From a checkpoint of a small sound classifier: norm layernorm.
Rows from block 3 of a small sound classifier, named by matrix and row number. Rows with one number belong to one neuron. Each number is 200 + 20 x the weight over its row's rms, rounded and kept within 0 to 999. All counts start at 0.
After each neuron's rows are labels from the 100 clips, of 14848, where the neuron reaches its highest value: "responds to" is what is common among them; "loudest band" is the band of the loudest frequency at the time of the peak. Only what is clearly more common there than usual is listed. The data: acted Russian speech (Dusha). In brackets: how many of the 100.
# fc1: MLP up (model.blocks.3.mlp.fc1.weight, 1536x256), inputs 0-255
# fc2: MLP down (model.blocks.3.mlp.fc2.weight, 256x1536, transposed), outputs 0-255

fc1.426,176,210,197,163,175,197,194,224,202,218,177,219,191,212,238,172,193,211,186,202,234,191,184,195,203,171,230,204,173,187,221,196,192,199,218,233,204,183,205,174,217,189,221,235,183,189,215,190,211,181,222,227,207,200,187,221,198,219,205,184,202,232,222,248,184,207,214,223,193,206,207,202,203,180,179,213,204,250,199,175,194,232,170,203,181,199,235,225,188,230,186,208,213,196,225,195,156,168,177,231,191,231,191,201,203,206,202,210,213,173,196,220,174,202,175,228,176,204,208,204,174,195,224,219,187,211,180,208,193,243,213,170,173,199,178,211,182,202,220,230,182,204,254,190,193,207,197,214,192,171,187,186,205,190,192,164,179,182,197,221,202,195,159,189,198,215,215,189,228,181,228,187,228,169,168,215,195,236,159,196,172,178,206,209,226,192,200,177,188,200,206,230,204,202,224,220,161,185,199,228,220,207,207,210,178,198,183,218,208,203,181,204,226,227,229,201,208,190,182,198,232,243,172,196,184,172,223,176,237,176,203,217,207,196,216,230,167,189,215,229,201,206,229,214,220,224,212,193,183,236,214,209,213,153,185,209
fc2.426,189,209,205,183,173,247,212,212,213,195,190,228,203,196,205,216,198,200,209,212,173,202,208,207,193,223,204,198,204,201,166,223,251,190,172,211,202,235,249,200,180,185,179,198,225,175,202,185,217,190,195,202,211,235,203,191,223,204,188,211,195,177,160,214,199,219,197,212,186,189,203,185,238,211,193,198,234,197,198,202,197,186,216,203,209,194,232,174,193,206,176,148,205,202,156,193,202,217,227,168,214,174,165,215,242,221,218,201,257,179,222,189,201,200,185,202,204,209,198,174,172,186,200,185,197,174,203,197,194,203,183,216,198,181,197,180,203,186,190,234,206,182,173,210,187,231,219,193,213,196,205,201,203,196,200,179,199,208,225,181,229,234,216,166,228,199,204,176,214,183,193,195,211,191,185,149,203,232,171,169,243,234,209,196,225,160,223,214,186,237,210,236,180,186,202,189,211,209,219,222,230,169,176,179,218,196,178,223,169,184,221,225,168,206,198,149,223,209,240,179,215,245,168,219,197,192,203,199,225,178,194,198,218,200,178,171,203,210,201,180,217,224,186,199,186,191,206,192,198,199,183,213,217,182,235,226
responds to: emotion: angry (45)
loudest band: 4000 to 8000 Hz (48)

fc1.154,243,172,207,188,182,222,215,192,214,215,203,227,210,225,210,228,203,211,208,175,198,188,224,211,181,193,192,212,192,208,184,172,140,220,211,186,182,165,208,234,152,189,189,207,191,251,175,210,208,197,221,226,172,190,222,186,190,182,207,178,208,218,233,189,179,207,191,195,209,208,206,230,187,216,203,193,190,186,201,220,227,223,244,230,221,191,241,202,205,217,163,200,179,205,169,211,222,231,175,212,184,200,185,225,212,198,211,170,217,182,170,207,218,210,181,196,213,191,202,195,209,199,161,230,185,237,177,237,197,192,210,244,221,223,192,199,179,182,208,225,205,183,240,210,196,161,204,208,175,176,172,213,211,190,163,201,187,191,210,194,174,194,191,173,176,199,218,226,179,215,237,193,205,207,202,190,208,201,203,235,180,214,156,206,203,180,223,209,208,175,231,203,176,205,196,230,203,205,195,196,187,196,227,217,213,208,206,199,209,176,227,186,180,144,206,225,219,199,193,155,186,212,185,208,180,192,208,182,183,206,174,205,244,205,213,223,177,205,214,210,196,204,219,207,176,194,237,191,201,152,224,181,201,193,220,172
fc2.154,206,205,216,223,213,205,253,190,188,180,246,216,204,228,199,220,201,208,189,201,205,237,212,220,223,197,191,200,224,189,220,225,171,226,231,186,198,183,207,184,153,236,202,204,191,190,245,219,199,203,248,140,164,202,221,189,182,201,226,198,195,205,202,175,239,200,171,218,211,195,201,244,219,201,215,182,190,192,191,161,221,210,200,232,218,196,165,222,195,213,204,185,199,207,191,216,215,180,194,229,191,197,155,190,195,176,203,197,239,204,173,203,189,201,162,183,212,199,212,206,178,184,185,223,194,171,195,203,199,195,210,206,193,184,217,180,189,209,164,155,179,193,185,182,203,187,185,178,197,172,178,208,173,221,168,186,196,177,167,156,194,224,169,190,225,173,203,219,193,180,172,218,221,202,197,185,188,222,195,203,167,237,173,212,226,202,218,201,214,199,215,175,179,222,192,204,209,224,192,190,171,205,211,185,197,224,209,181,199,160,223,206,184,201,207,220,205,208,172,205,213,201,211,178,172,194,142,184,220,228,166,180,209,205,183,204,198,170,191,234,207,188,164,200,193,217,193,206,207,201,221,208,204,162,192,196
responds to: emotion: neutral (72)
loudest band: 250 to 500 Hz (47)

fc1.254,204,212,201,220,207,202,165,213,270,207,177,159,193,206,170,192,210,200,201,202,198,206,239,202,178,171,174,170,229,192,199,188,224,240,160,192,214,185,200,173,217,184,218,207,215,200,169,173,167,167,210,174,235,214,196,208,192,193,224,215,180,192,218,212,201,177,201,179,231,168,176,183,222,197,175,200,217,186,233,214,203,208,214,185,211,174,235,167,205,206,219,188,224,208,213,205,185,197,213,225,216,199,189,214,169,176,215,208,197,181,204,164,221,198,230,243,211,186,210,198,196,224,184,174,186,184,222,181,192,221,217,211,197,156,208,150,202,188,193,201,215,182,190,181,223,200,250,214,175,186,186,183,194,152,172,204,197,195,198,243,209,221,193,186,211,199,218,214,174,216,191,189,227,221,207,238,226,223,177,214,206,186,210,179,213,194,214,236,180,202,180,194,209,175,223,190,196,222,192,197,199,178,192,178,186,190,200,201,188,208,204,231,200,208,210,177,232,213,202,228,193,194,153,159,224,198,164,164,198,193,177,183,193,198,172,202,208,213,190,214,182,212,185,199,225,244,176,177,196,220,194,189,213,214,227,183
fc2.254,220,200,218,196,220,192,217,212,182,155,194,209,211,200,195,179,213,181,189,196,222,206,232,183,208,198,217,221,216,199,193,222,188,204,212,187,216,197,178,212,170,223,178,181,189,188,205,179,200,215,254,194,202,205,241,195,225,234,164,186,217,252,199,166,209,194,173,195,187,199,215,223,197,204,212,201,201,180,220,169,220,178,205,216,194,211,177,185,177,190,204,226,224,194,213,194,184,179,168,198,191,213,185,198,218,193,200,214,170,197,206,194,187,184,184,222,211,209,172,193,212,228,229,192,182,188,177,201,226,186,201,217,188,192,192,164,217,214,204,166,202,220,192,178,239,213,178,185,206,222,169,231,195,232,184,197,235,164,196,226,172,222,244,216,174,178,203,205,229,207,207,190,185,232,196,192,174,195,217,170,176,199,170,220,220,203,232,220,183,212,184,177,187,216,183,184,204,170,186,204,196,201,206,157,212,195,208,215,236,192,216,147,208,192,200,221,171,175,170,216,205,214,204,216,177,184,131,224,192,207,223,194,185,219,220,238,226,190,191,223,222,202,209,206,205,219,189,183,208,205,136,177,169,190,171,180
responds to: emotion: positive (65)
loudest band: 500 to 1000 Hz (47)

fc1.339,210,223,183,192,219,197,181,189,212,268,209,223,225,178,232,216,175,212,220,220,217,226,182,208,194,168,216,191,205,190,164,191,221,176,238,174,197,206,188,204,158,198,234,195,184,189,193,182,227,165,215,237,159,163,180,188,215,179,202,219,206,211,214,215,221,204,185,221,262,214,189,195,193,207,214,205,215,190,233,202,214,219,199,205,211,208,198,213,171,209,192,212,187,201,172,200,187,196,215,188,218,186,212,208,205,209,205,181,227,201,228,232,225,220,205,185,226,201,213,193,215,179,190,223,203,205,206,239,242,238,220,165,213,233,176,211,199,203,222,209,191,177,217,224,171,180,220,218,182,179,191,199,207,182,190,183,207,200,210,176,220,221,215,182,186,206,231,196,196,233,216,210,213,179,178,184,212,198,192,218,212,216,188,181,217,198,198,186,242,170,269,178,186,181,188,212,181,212,242,212,194,176,208,194,189,234,189,176,186,202,230,207,214,176,215,175,183,179,214,180,194,208,177,204,179,174,183,204,203,164,201,219,230,212,199,201,165,195,183,213,190,157,165,232,207,216,219,194,203,229,190,201,214,207,231,198
fc2.339,218,182,185,217,194,189,228,213,202,230,216,217,169,250,189,201,194,186,221,214,179,197,223,215,168,204,212,179,192,182,211,190,209,206,182,172,235,179,207,203,190,225,203,190,175,197,147,187,181,206,169,208,190,204,203,203,188,198,213,245,216,212,254,224,224,196,192,223,226,223,211,164,224,201,181,177,214,215,198,214,214,179,217,216,206,158,195,166,208,204,166,160,229,197,213,211,176,200,223,215,204,202,215,212,181,206,247,194,212,210,180,222,207,198,204,224,175,207,251,212,215,199,194,195,202,164,198,214,205,218,192,212,206,152,171,187,199,202,191,218,173,199,225,218,207,184,214,200,221,163,207,188,224,187,232,174,179,188,192,195,188,226,168,237,216,188,137,227,157,180,191,196,221,175,213,206,195,207,207,175,221,205,183,169,224,211,209,201,181,222,238,236,212,150,212,181,181,200,155,196,191,159,177,206,196,186,187,219,176,196,206,188,201,226,217,209,208,238,189,186,204,194,178,182,177,194,173,204,197,223,210,204,196,203,224,183,187,216,221,191,208,213,209,200,197,171,185,183,173,209,193,198,208,210,198,214
responds to: emotion: neutral (63)
loudest band: 500 to 1000 Hz (30)

fc1.80,197,182,208,199,199,225,212,175,203,248,170,216,180,198,226,179,188,263,220,180,228,214,212,200,194,195,222,204,167,201,223,167,206,194,206,177,210,206,215,228,161,200,190,206,186,201,197,213,193,183,219,240,165,162,182,173,212,240,249,212,211,209,186,232,176,189,199,197,219,229,211,184,200,225,165,262,213,179,226,199,176,204,198,241,240,202,187,200,209,176,201,199,212,190,202,207,175,221,201,226,212,203,255,196,208,213,202,251,209,211,206,204,201,232,202,209,216,211,190,168,200,221,191,194,205,191,194,199,191,207,237,190,195,188,217,192,174,208,159,226,143,180,203,207,207,214,211,191,190,172,173,195,206,187,183,211,192,217,211,190,205,214,185,189,208,209,196,203,206,220,198,236,207,191,209,171,167,178,202,217,204,198,230,181,209,177,174,200,182,194,226,170,213,179,186,189,203,188,206,170,184,171,199,202,198,213,174,180,191,250,193,198,218,199,205,216,187,209,166,201,188,186,205,189,203,230,193,204,196,171,187,201,193,223,178,185,181,190,206,180,203,171,184,203,204,211,167,197,256,221,168,172,229,196,228,193
fc2.80,221,192,221,189,209,200,219,227,216,211,191,149,159,212,233,139,174,218,209,231,193,208,212,197,192,209,248,197,193,191,167,186,209,179,179,193,227,197,207,180,185,216,189,159,182,216,186,195,188,206,178,226,190,158,226,193,223,239,207,227,217,202,212,240,212,199,200,205,220,231,191,170,208,204,173,232,182,216,220,231,204,192,207,190,240,196,205,168,197,200,189,190,235,205,178,180,196,218,219,236,232,211,228,191,202,220,236,222,202,200,166,227,224,207,207,236,166,195,257,193,199,233,192,194,174,192,181,203,192,195,172,159,193,176,186,217,202,201,207,204,165,223,232,190,197,205,156,198,199,195,189,164,208,185,196,197,171,197,189,179,190,229,167,237,200,198,181,218,211,218,189,225,197,202,193,175,188,198,195,200,229,216,224,177,230,221,186,213,187,215,239,185,218,172,200,186,204,204,189,189,194,180,212,208,170,217,167,219,203,203,201,198,228,202,203,174,189,209,172,206,183,191,210,211,179,210,186,184,180,184,214,199,172,232,169,191,198,189,227,178,223,199,201,229,212,212,181,194,197,198,180,206,209,177,202,169
responds to: emotion: neutral (76)
loudest band: 500 to 1000 Hz (50)

fc1.718,208,201,200,224,201,201,191,217,168,169,190,198,207,188,175,172,217,173,179,200,189,210,210,186,160,199,195,193,218,259,232,188,175,213,183,222,165,232,203,181,218,222,194,218,175,211,190,252,182,182,221,208,193,215,171,236,200,238,217,202,195,184,229,229,188,185,224,156,209,199,207,188,224,203,200,197,194,218,187,209,197,181,216,202,192,183,192,197,179,224,206,153,161,233,202,239,214,195,216,183,191,201,167,212,174,232,223,186,207,163,192,176,214,214,209,224,191,182,232,189,183,225,190,202,198,215,190,179,195,198,207,230,222,170,211,175,196,214,196,186,223,179,184,180,203,169,221,187,199,188,199,216,175,164,197,202,201,231,220,196,182,181,191,202,191,223,192,236,188,180,219,178,226,196,227,220,209,212,202,182,192,218,212,180,229,192,206,258,215,214,221,201,206,213,220,172,222,219,191,199,222,220,195,228,199,189,166,207,168,201,214,190,204,198,214,180,213,213,179,195,210,220,170,209,225,204,211,185,196,236,190,195,203,180,190,203,173,201,196,209,211,204,255,186,247,220,151,207,189,171,199,237,230,197,232,201
fc2.718,225,192,222,190,234,226,203,230,180,182,196,171,215,185,211,179,200,178,187,196,198,223,200,193,183,201,170,197,193,211,212,214,163,224,175,217,206,211,189,142,203,190,158,185,203,202,193,223,172,220,197,189,203,239,240,214,181,247,197,205,231,251,216,199,205,211,188,199,242,201,179,240,202,192,208,202,173,191,212,196,193,174,237,211,222,183,153,242,217,230,216,221,171,192,209,217,197,177,203,218,168,219,197,188,195,187,194,192,213,170,146,211,194,206,203,208,210,190,211,206,197,207,204,205,165,196,191,205,200,198,191,176,211,210,170,201,218,203,170,209,181,220,215,211,187,201,173,198,207,233,194,214,205,168,225,207,213,193,207,188,208,189,200,220,185,173,182,178,190,211,195,175,207,216,213,203,191,164,227,186,176,193,193,211,231,197,222,221,219,188,205,188,248,187,241,237,225,219,197,196,247,223,211,196,190,195,218,220,208,201,163,175,217,181,177,200,179,208,171,213,211,187,194,179,204,189,161,183,162,194,206,198,200,179,208,226,170,220,243,213,181,206,219,215,220,201,194,200,190,189,129,204,192,199,198,198
responds to: emotion: positive (91)
loudest band: 250 to 500 Hz (67); 500 to 1000 Hz (26)

fc1.563,168,220,189,154,198,187,187,181,191,169,185,197,227,176,208,199,226,224,176,244,230,247,213,186,208,199,237,214,186,214,191,212,199,170,195,192,208,188,204,169,214,215,209,212,194,151,206,204,194,213,218,201,205,190,203,162,220,218,242,197,211,169,212,173,207,195,233,145,218,205,165,204,203,205,162,237,181,207,201,212,200,235,187,190,173,204,195,173,240,179,201,203,239,209,185,212,180,202,226,246,210,237,193,214,212,202,208,199,226,207,204,209,216,221,189,237,204,201,183,203,198,168,193,202,195,228,210,197,227,163,186,214,203,204,224,226,178,229,217,229,177,212,197,237,191,192,190,184,167,170,199,224,204,200,189,193,197,214,206,198,188,191,165,212,223,188,206,178,184,202,230,220,225,173,207,187,190,209,198,230,202,202,207,177,190,211,189,198,207,173,168,200,181,198,187,235,205,195,190,227,204,162,193,236,201,231,192,183,168,215,199,185,218,215,209,194,204,205,212,182,203,204,214,172,163,184,218,200,228,195,187,180,204,159,173,188,211,203,232,185,236,198,157,233,162,186,190,179,235,201,220,190,194,188,209,193
fc2.563,205,214,213,186,197,194,206,169,187,179,212,172,228,139,199,221,206,180,203,193,200,234,165,222,231,219,222,176,206,229,240,217,182,187,222,204,227,194,156,181,229,197,216,198,217,208,206,211,187,213,196,187,211,211,221,195,215,183,243,191,219,197,221,189,194,211,215,199,240,161,185,238,185,196,194,238,180,173,220,176,187,185,184,178,164,201,187,252,187,199,228,204,162,192,182,194,190,225,180,192,210,208,210,193,197,198,186,218,200,198,204,207,210,232,178,183,193,184,177,166,209,196,220,172,224,206,197,191,201,238,150,216,219,181,228,200,191,165,207,202,213,203,145,199,236,179,228,213,210,148,213,176,206,183,236,211,184,198,243,221,207,199,214,215,211,172,205,193,177,218,191,192,201,193,202,220,229,195,196,233,164,211,186,205,168,207,171,210,190,220,203,188,225,199,190,234,225,203,207,197,209,225,192,186,210,181,203,175,201,220,138,211,216,212,174,174,210,218,173,218,191,203,200,192,207,206,247,205,199,169,183,191,213,206,196,232,185,200,201,201,175,186,197,185,199,213,209,212,200,202,232,198,211,197,203,182
responds to: emotion: positive (43)
loudest band: 500 to 1000 Hz (46)

fc1.53,185,222,218,189,228,174,198,191,218,196,186,223,177,239,196,206,217,170,222,182,181,211,199,194,196,187,195,194,226,197,237,205,216,194,202,194,224,194,193,212,237,178,199,164,225,200,191,189,184,182,184,193,214,214,226,187,232,223,200,198,195,204,192,223,177,177,162,188,220,166,194,231,188,211,209,187,208,197,191,219,181,216,195,217,202,195,231,195,246,154,206,197,204,198,178,216,197,209,198,241,219,141,202,186,219,167,195,218,180,215,213,184,170,184,189,251,223,202,197,219,213,201,196,179,211,217,184,183,212,217,206,198,173,169,198,133,182,221,236,176,176,175,194,216,233,187,211,176,190,209,172,209,203,181,172,193,218,229,196,197,189,197,225,216,246,251,173,196,212,180,230,192,222,198,200,201,160,209,177,171,180,189,173,214,204,188,231,214,195,203,187,214,198,196,209,218,188,219,204,219,209,188,206,181,178,190,214,173,183,191,204,196,159,185,225,180,206,176,228,215,201,213,214,161,212,205,205,211,190,218,150,232,194,191,182,217,228,226,200,240,187,222,249,185,200,206,208,206,190,184,197,220,220,176,201,203
fc2.53,181,199,189,222,189,206,193,214,156,208,233,218,214,192,205,216,212,197,211,203,193,202,220,214,217,203,175,255,209,178,190,215,204,202,165,205,187,192,218,209,217,208,177,189,201,177,227,198,228,215,239,212,204,184,208,216,219,218,187,178,207,211,190,190,199,193,209,191,194,185,182,237,133,212,214,165,192,190,189,183,201,209,207,189,216,241,164,207,205,220,183,211,177,194,221,225,212,196,215,167,196,164,217,216,195,184,189,148,116,197,193,224,165,200,192,180,227,194,196,176,176,220,222,193,197,214,232,202,204,205,222,203,193,207,205,202,203,195,192,195,188,216,219,196,229,187,213,200,169,217,195,246,181,184,209,166,214,219,169,205,206,215,266,174,181,198,226,207,162,198,184,189,212,173,184,209,205,193,213,236,225,198,166,185,208,185,215,204,193,186,175,225,213,199,200,206,200,223,194,226,183,214,157,225,175,219,193,230,228,201,230,204,195,146,206,203,214,189,222,213,227,198,188,180,185,206,182,158,189,195,192,201,215,176,213,198,202,201,229,204,192,229,190,184,218,226,221,215,213,187,176,203,185,199,212,231
responds to: emotion: positive (46); emotion: angry (40)
loudest band: 500 to 1000 Hz (60)

fc1.451,193,183,195,211,168,216,192,152,182,200,190,222,197,189,175,212,193,223,215,176,177,250,191,185,188,226,185,187,171,206,210,162,200,224,185,188,195,191,198,235,244,198,204,187,202,166,172,194,136,195,215,225,234,212,216,192,200,206,261,199,183,185,219,158,186,204,220,188,187,196,198,193,201,223,206,214,199,188,253,190,144,177,222,213,185,212,186,210,209,232,203,233,210,184,194,177,177,195,216,187,200,190,175,188,212,178,213,199,191,192,177,177,178,199,200,209,191,222,267,214,190,181,209,191,208,183,192,176,191,204,199,169,215,222,230,173,185,222,169,205,202,195,190,238,215,188,212,210,173,213,209,202,206,216,201,208,229,224,209,205,200,193,214,185,185,217,180,201,181,215,177,229,183,201,164,216,234,194,190,197,208,185,201,172,200,204,190,236,207,167,189,206,221,186,197,213,210,191,204,199,192,160,240,216,191,202,168,200,169,216,218,220,202,174,197,215,233,196,205,202,207,201,155,207,242,166,185,203,217,210,162,196,226,196,198,215,196,207,180,198,221,185,207,220,214,227,187,164,193,165,174,212,202,214,191,206
fc2.451,232,192,176,231,218,214,205,220,213,196,207,248,217,220,200,242,193,195,184,200,219,187,203,216,220,182,207,193,234,177,231,184,200,200,204,197,207,202,171,239,233,163,173,209,200,196,189,200,201,191,191,184,201,209,188,219,169,191,198,171,197,225,214,191,215,222,212,179,233,210,194,192,205,194,195,177,208,147,198,207,189,170,207,200,239,222,189,200,208,186,173,214,181,231,226,198,200,192,184,199,195,206,187,250,210,202,184,175,150,203,261,209,224,210,186,172,229,183,189,201,193,220,204,193,205,225,168,223,212,205,204,201,196,197,179,188,199,193,222,212,265,190,240,187,213,143,223,199,199,207,191,199,209,216,218,231,177,216,209,188,172,210,245,207,180,223,199,227,200,165,170,182,186,197,198,229,183,162,218,209,179,196,191,194,201,205,199,190,166,190,243,215,174,221,208,183,196,183,199,203,226,205,160,167,215,183,224,202,226,200,206,174,180,192,220,210,220,198,206,184,199,217,205,204,174,207,154,189,184,198,202,203,225,229,197,191,176,218,207,202,201,191,199,175,211,249,221,221,215,232,207,189,184,185,210,175
responds to: emotion: angry (65)
loudest band: 500 to 1000 Hz (63)

fc1.689,200,187,192,186,221,222,157,172,228,207,171,200,190,215,184,170,216,230,235,192,186,222,207,219,180,192,212,183,211,197,166,199,237,204,184,209,213,223,203,172,164,229,211,192,200,210,190,192,170,208,199,214,209,193,177,191,203,194,225,184,172,196,224,181,182,188,206,187,165,193,169,205,200,213,211,190,227,205,235,192,207,186,185,200,192,164,245,203,213,160,193,216,198,221,184,194,169,212,235,204,205,227,238,218,167,188,207,205,211,184,204,187,197,210,236,220,228,210,213,174,223,216,183,202,185,169,254,215,211,177,198,190,180,205,221,224,186,201,192,226,196,187,235,217,173,195,216,168,221,184,194,217,201,173,172,247,182,178,173,242,171,183,199,215,209,178,210,200,166,220,207,249,193,224,174,183,187,211,175,197,219,211,234,222,207,171,193,234,185,187,221,202,208,168,203,203,218,210,186,212,179,236,217,180,229,190,173,177,194,216,179,164,207,185,212,176,191,209,188,223,191,233,226,175,194,215,201,220,177,191,210,193,191,232,178,206,156,185,213,194,196,194,202,231,213,202,214,182,200,197,168,222,190,186,235,192
fc2.689,175,225,218,186,189,196,191,166,219,187,215,200,198,198,196,211,198,227,167,214,180,201,213,194,152,205,220,219,222,209,182,224,168,201,203,212,201,243,238,180,181,211,177,212,184,210,205,206,213,193,167,221,203,209,228,174,218,202,193,202,178,177,192,212,193,193,191,223,192,236,186,220,211,204,181,230,222,208,195,171,205,174,211,175,170,243,222,166,189,190,219,166,227,185,178,209,205,182,213,203,212,195,177,155,209,216,203,262,241,193,218,194,213,201,225,185,197,165,208,218,216,205,184,206,181,185,190,226,255,172,217,208,201,192,212,208,185,185,201,218,166,211,150,213,208,227,205,195,211,192,177,221,227,188,184,195,197,172,212,167,175,184,158,183,213,196,192,193,197,217,223,216,230,195,197,199,168,200,196,183,210,229,209,199,216,217,165,221,200,210,175,169,224,205,159,170,181,180,224,194,194,212,210,182,201,233,183,237,205,205,258,221,165,184,211,212,186,219,188,184,213,203,239,194,196,191,185,200,156,208,190,193,215,174,183,189,215,184,246,196,198,175,179,202,204,208,196,188,221,217,210,196,221,190,193,207
responds to: emotion: positive (71)
loudest band: 500 to 1000 Hz (47)

fc1.100,188,212,187,223,178,205,176,186,245,219,200,184,206,158,212,219,219,198,222,197,208,208,241,185,201,177,197,166,225,214,172,181,196,225,188,230,195,209,198,224,243,205,189,204,197,136,158,207,190,181,207,195,227,189,191,210,209,209,219,218,202,206,209,202,203,196,227,205,194,179,198,217,195,215,209,229,221,214,203,203,187,233,195,196,218,177,193,222,196,206,191,212,238,243,193,171,182,183,212,174,197,174,241,215,168,200,183,216,188,195,192,160,229,211,205,221,230,178,190,209,234,228,210,196,194,173,173,201,180,219,215,190,194,182,210,216,175,215,176,206,185,165,229,164,228,196,220,188,171,168,221,190,221,184,200,189,223,205,200,219,177,183,205,181,216,210,196,212,189,248,210,220,196,186,211,196,161,173,208,175,234,203,174,193,215,195,219,204,217,189,215,209,186,197,213,176,197,189,188,193,197,179,243,171,168,185,264,213,205,220,224,189,222,237,228,193,196,220,179,181,201,196,200,197,199,192,206,210,171,176,181,235,195,211,176,187,225,203,178,224,187,210,206,239,198,230,182,182,213,176,183,193,163,173,207,224
fc2.100,248,210,200,195,224,185,220,230,176,216,203,198,217,202,199,201,210,186,164,212,207,191,222,212,175,177,163,215,198,193,210,212,205,216,190,205,158,197,190,206,186,198,188,234,218,216,203,201,190,244,205,199,173,232,220,190,195,224,163,209,193,252,194,215,190,214,197,179,228,202,207,194,158,200,224,168,227,185,198,174,216,201,202,210,214,220,147,199,205,270,194,203,182,228,217,198,175,168,201,194,209,192,188,228,196,214,205,194,125,215,207,188,219,223,199,205,230,196,194,195,161,222,220,186,178,177,173,200,219,199,216,224,197,205,204,177,196,197,203,184,218,217,206,195,182,183,185,185,216,205,192,201,155,194,232,203,227,200,207,216,189,171,244,205,233,201,219,208,180,191,199,171,194,223,197,224,211,189,201,200,205,205,199,207,199,172,202,174,253,198,177,206,216,230,203,219,235,185,197,198,203,228,175,181,212,156,211,196,210,181,211,165,206,206,186,205,208,164,213,204,182,180,173,203,219,210,142,196,202,248,184,180,218,195,221,207,188,220,198,191,219,235,205,172,209,215,212,192,222,176,208,222,200,192,211,199
responds to: emotion: angry (50); emotion: positive (44)
loudest band: 500 to 1000 Hz (71)

fc1.155,194,217,224,208,188,223,213,207,247,187,191,211,198,206,215,188,217,204,194,238,205,181,186,199,181,227,168,196,171,189,171,228,204,183,210,208,185,186,204,225,177,234,242,190,199,203,161,209,181,199,201,204,209,199,231,170,211,211,181,189,228,177,226,210,197,169,180,180,193,221,202,172,179,184,141,182,203,207,237,204,218,226,193,169,184,201,189,189,184,216,194,176,195,222,200,197,188,195,195,214,197,208,200,205,196,198,252,222,197,220,172,217,168,206,225,194,218,208,194,193,191,200,212,183,196,207,207,229,203,188,192,208,173,186,209,172,176,228,190,215,174,195,224,210,210,152,210,179,178,209,201,202,181,210,204,185,187,187,196,200,218,212,176,193,226,200,192,180,199,228,246,199,232,224,211,208,221,211,177,223,153,171,207,175,218,180,187,177,205,213,183,177,173,214,244,220,200,192,156,248,195,199,190,195,217,170,203,195,206,189,159,197,227,198,207,169,222,206,187,194,169,265,193,235,199,175,214,172,189,174,180,194,201,213,199,231,191,193,204,185,228,231,200,217,166,189,229,173,163,214,202,188,236,189,200,187
fc2.155,183,232,198,175,217,223,177,193,190,206,180,216,168,174,225,216,185,196,201,182,222,192,211,178,192,193,232,239,204,207,176,211,223,249,163,195,191,232,223,203,196,177,174,208,191,210,218,209,197,173,177,224,187,198,188,219,200,205,189,169,176,209,165,231,198,228,242,179,180,182,162,198,201,233,208,190,227,204,198,212,229,218,226,185,181,176,212,183,191,205,213,174,181,184,184,213,179,215,192,168,191,150,190,200,226,198,187,158,227,201,208,182,178,208,217,233,217,185,180,169,210,202,182,219,186,179,210,203,181,198,190,259,155,243,240,205,191,208,222,218,206,164,176,195,197,219,212,242,160,193,204,189,193,197,230,178,192,195,227,184,196,194,196,195,178,198,201,204,208,190,197,202,208,200,193,204,185,184,172,169,217,185,187,186,196,184,197,182,229,190,183,245,201,214,215,207,199,181,178,243,225,212,207,185,197,200,197,197,173,190,231,180,184,187,225,170,222,203,225,173,215,218,201,214,222,209,183,199,209,193,215,228,200,203,202,160,199,181,140,209,183,208,175,204,192,162,223,206,217,213,204,205,204,225,220,191
responds to: emotion: sad (98)
loudest band: 4000 to 8000 Hz (30)

fc1.14,177,214,205,174,195,199,193,189,187,173,195,164,189,232,210,188,170,179,215,242,240,192,206,200,193,172,206,213,185,185,197,214,202,165,193,215,208,206,232,184,174,191,202,192,198,188,244,187,166,199,200,214,214,178,195,173,192,171,209,178,209,185,194,222,216,209,195,162,253,206,205,161,214,170,198,208,204,204,167,216,222,186,168,213,203,200,209,228,216,223,213,197,177,189,163,171,177,183,201,211,180,181,195,216,199,215,192,224,207,172,193,196,191,196,222,210,185,208,208,212,203,230,168,166,212,213,223,195,237,220,173,208,225,200,197,219,197,198,229,163,218,195,241,177,202,176,219,203,149,163,204,179,192,173,225,196,179,218,193,226,217,179,167,195,179,193,220,182,221,204,235,192,230,211,210,231,215,200,177,221,191,203,202,194,173,174,208,234,195,212,205,213,179,197,257,186,192,228,195,198,215,192,213,213,188,214,198,219,207,205,188,244,230,193,169,194,211,235,208,172,219,204,178,197,197,172,173,150,210,214,160,206,182,183,198,220,227,191,213,220,215,180,191,223,219,190,227,215,187,192,198,220,193,219,239,175
fc2.14,192,197,218,218,203,208,178,211,229,189,217,200,230,227,180,218,215,216,195,186,194,193,181,204,211,209,213,223,237,200,166,184,195,184,200,205,218,157,208,223,174,199,192,216,208,210,209,164,197,195,185,233,167,199,223,165,201,162,209,192,202,216,212,217,202,196,167,200,130,210,212,232,202,181,176,232,193,217,216,217,183,164,219,207,195,184,208,186,205,167,197,226,199,197,192,182,228,220,185,209,208,219,233,183,180,158,215,197,196,172,205,202,192,186,183,156,219,223,191,242,201,178,153,223,164,217,227,212,203,150,203,191,225,175,182,202,193,205,176,205,180,198,222,199,215,229,180,183,224,209,214,199,221,216,215,214,217,168,193,198,217,253,205,197,203,213,216,213,219,212,223,222,203,187,178,208,210,164,170,212,191,214,217,216,219,182,171,185,192,200,204,177,174,200,185,184,215,190,172,223,187,191,183,203,214,191,245,213,192,174,185,176,189,228,194,205,220,191,176,176,189,221,173,211,185,215,218,176,177,202,217,183,211,179,181,197,189,190,197,183,188,199,205,192,186,213,195,190,220,174,177,124,176,166,179,202
responds to: emotion: positive (80)
loudest band: 4000 to 8000 Hz (37)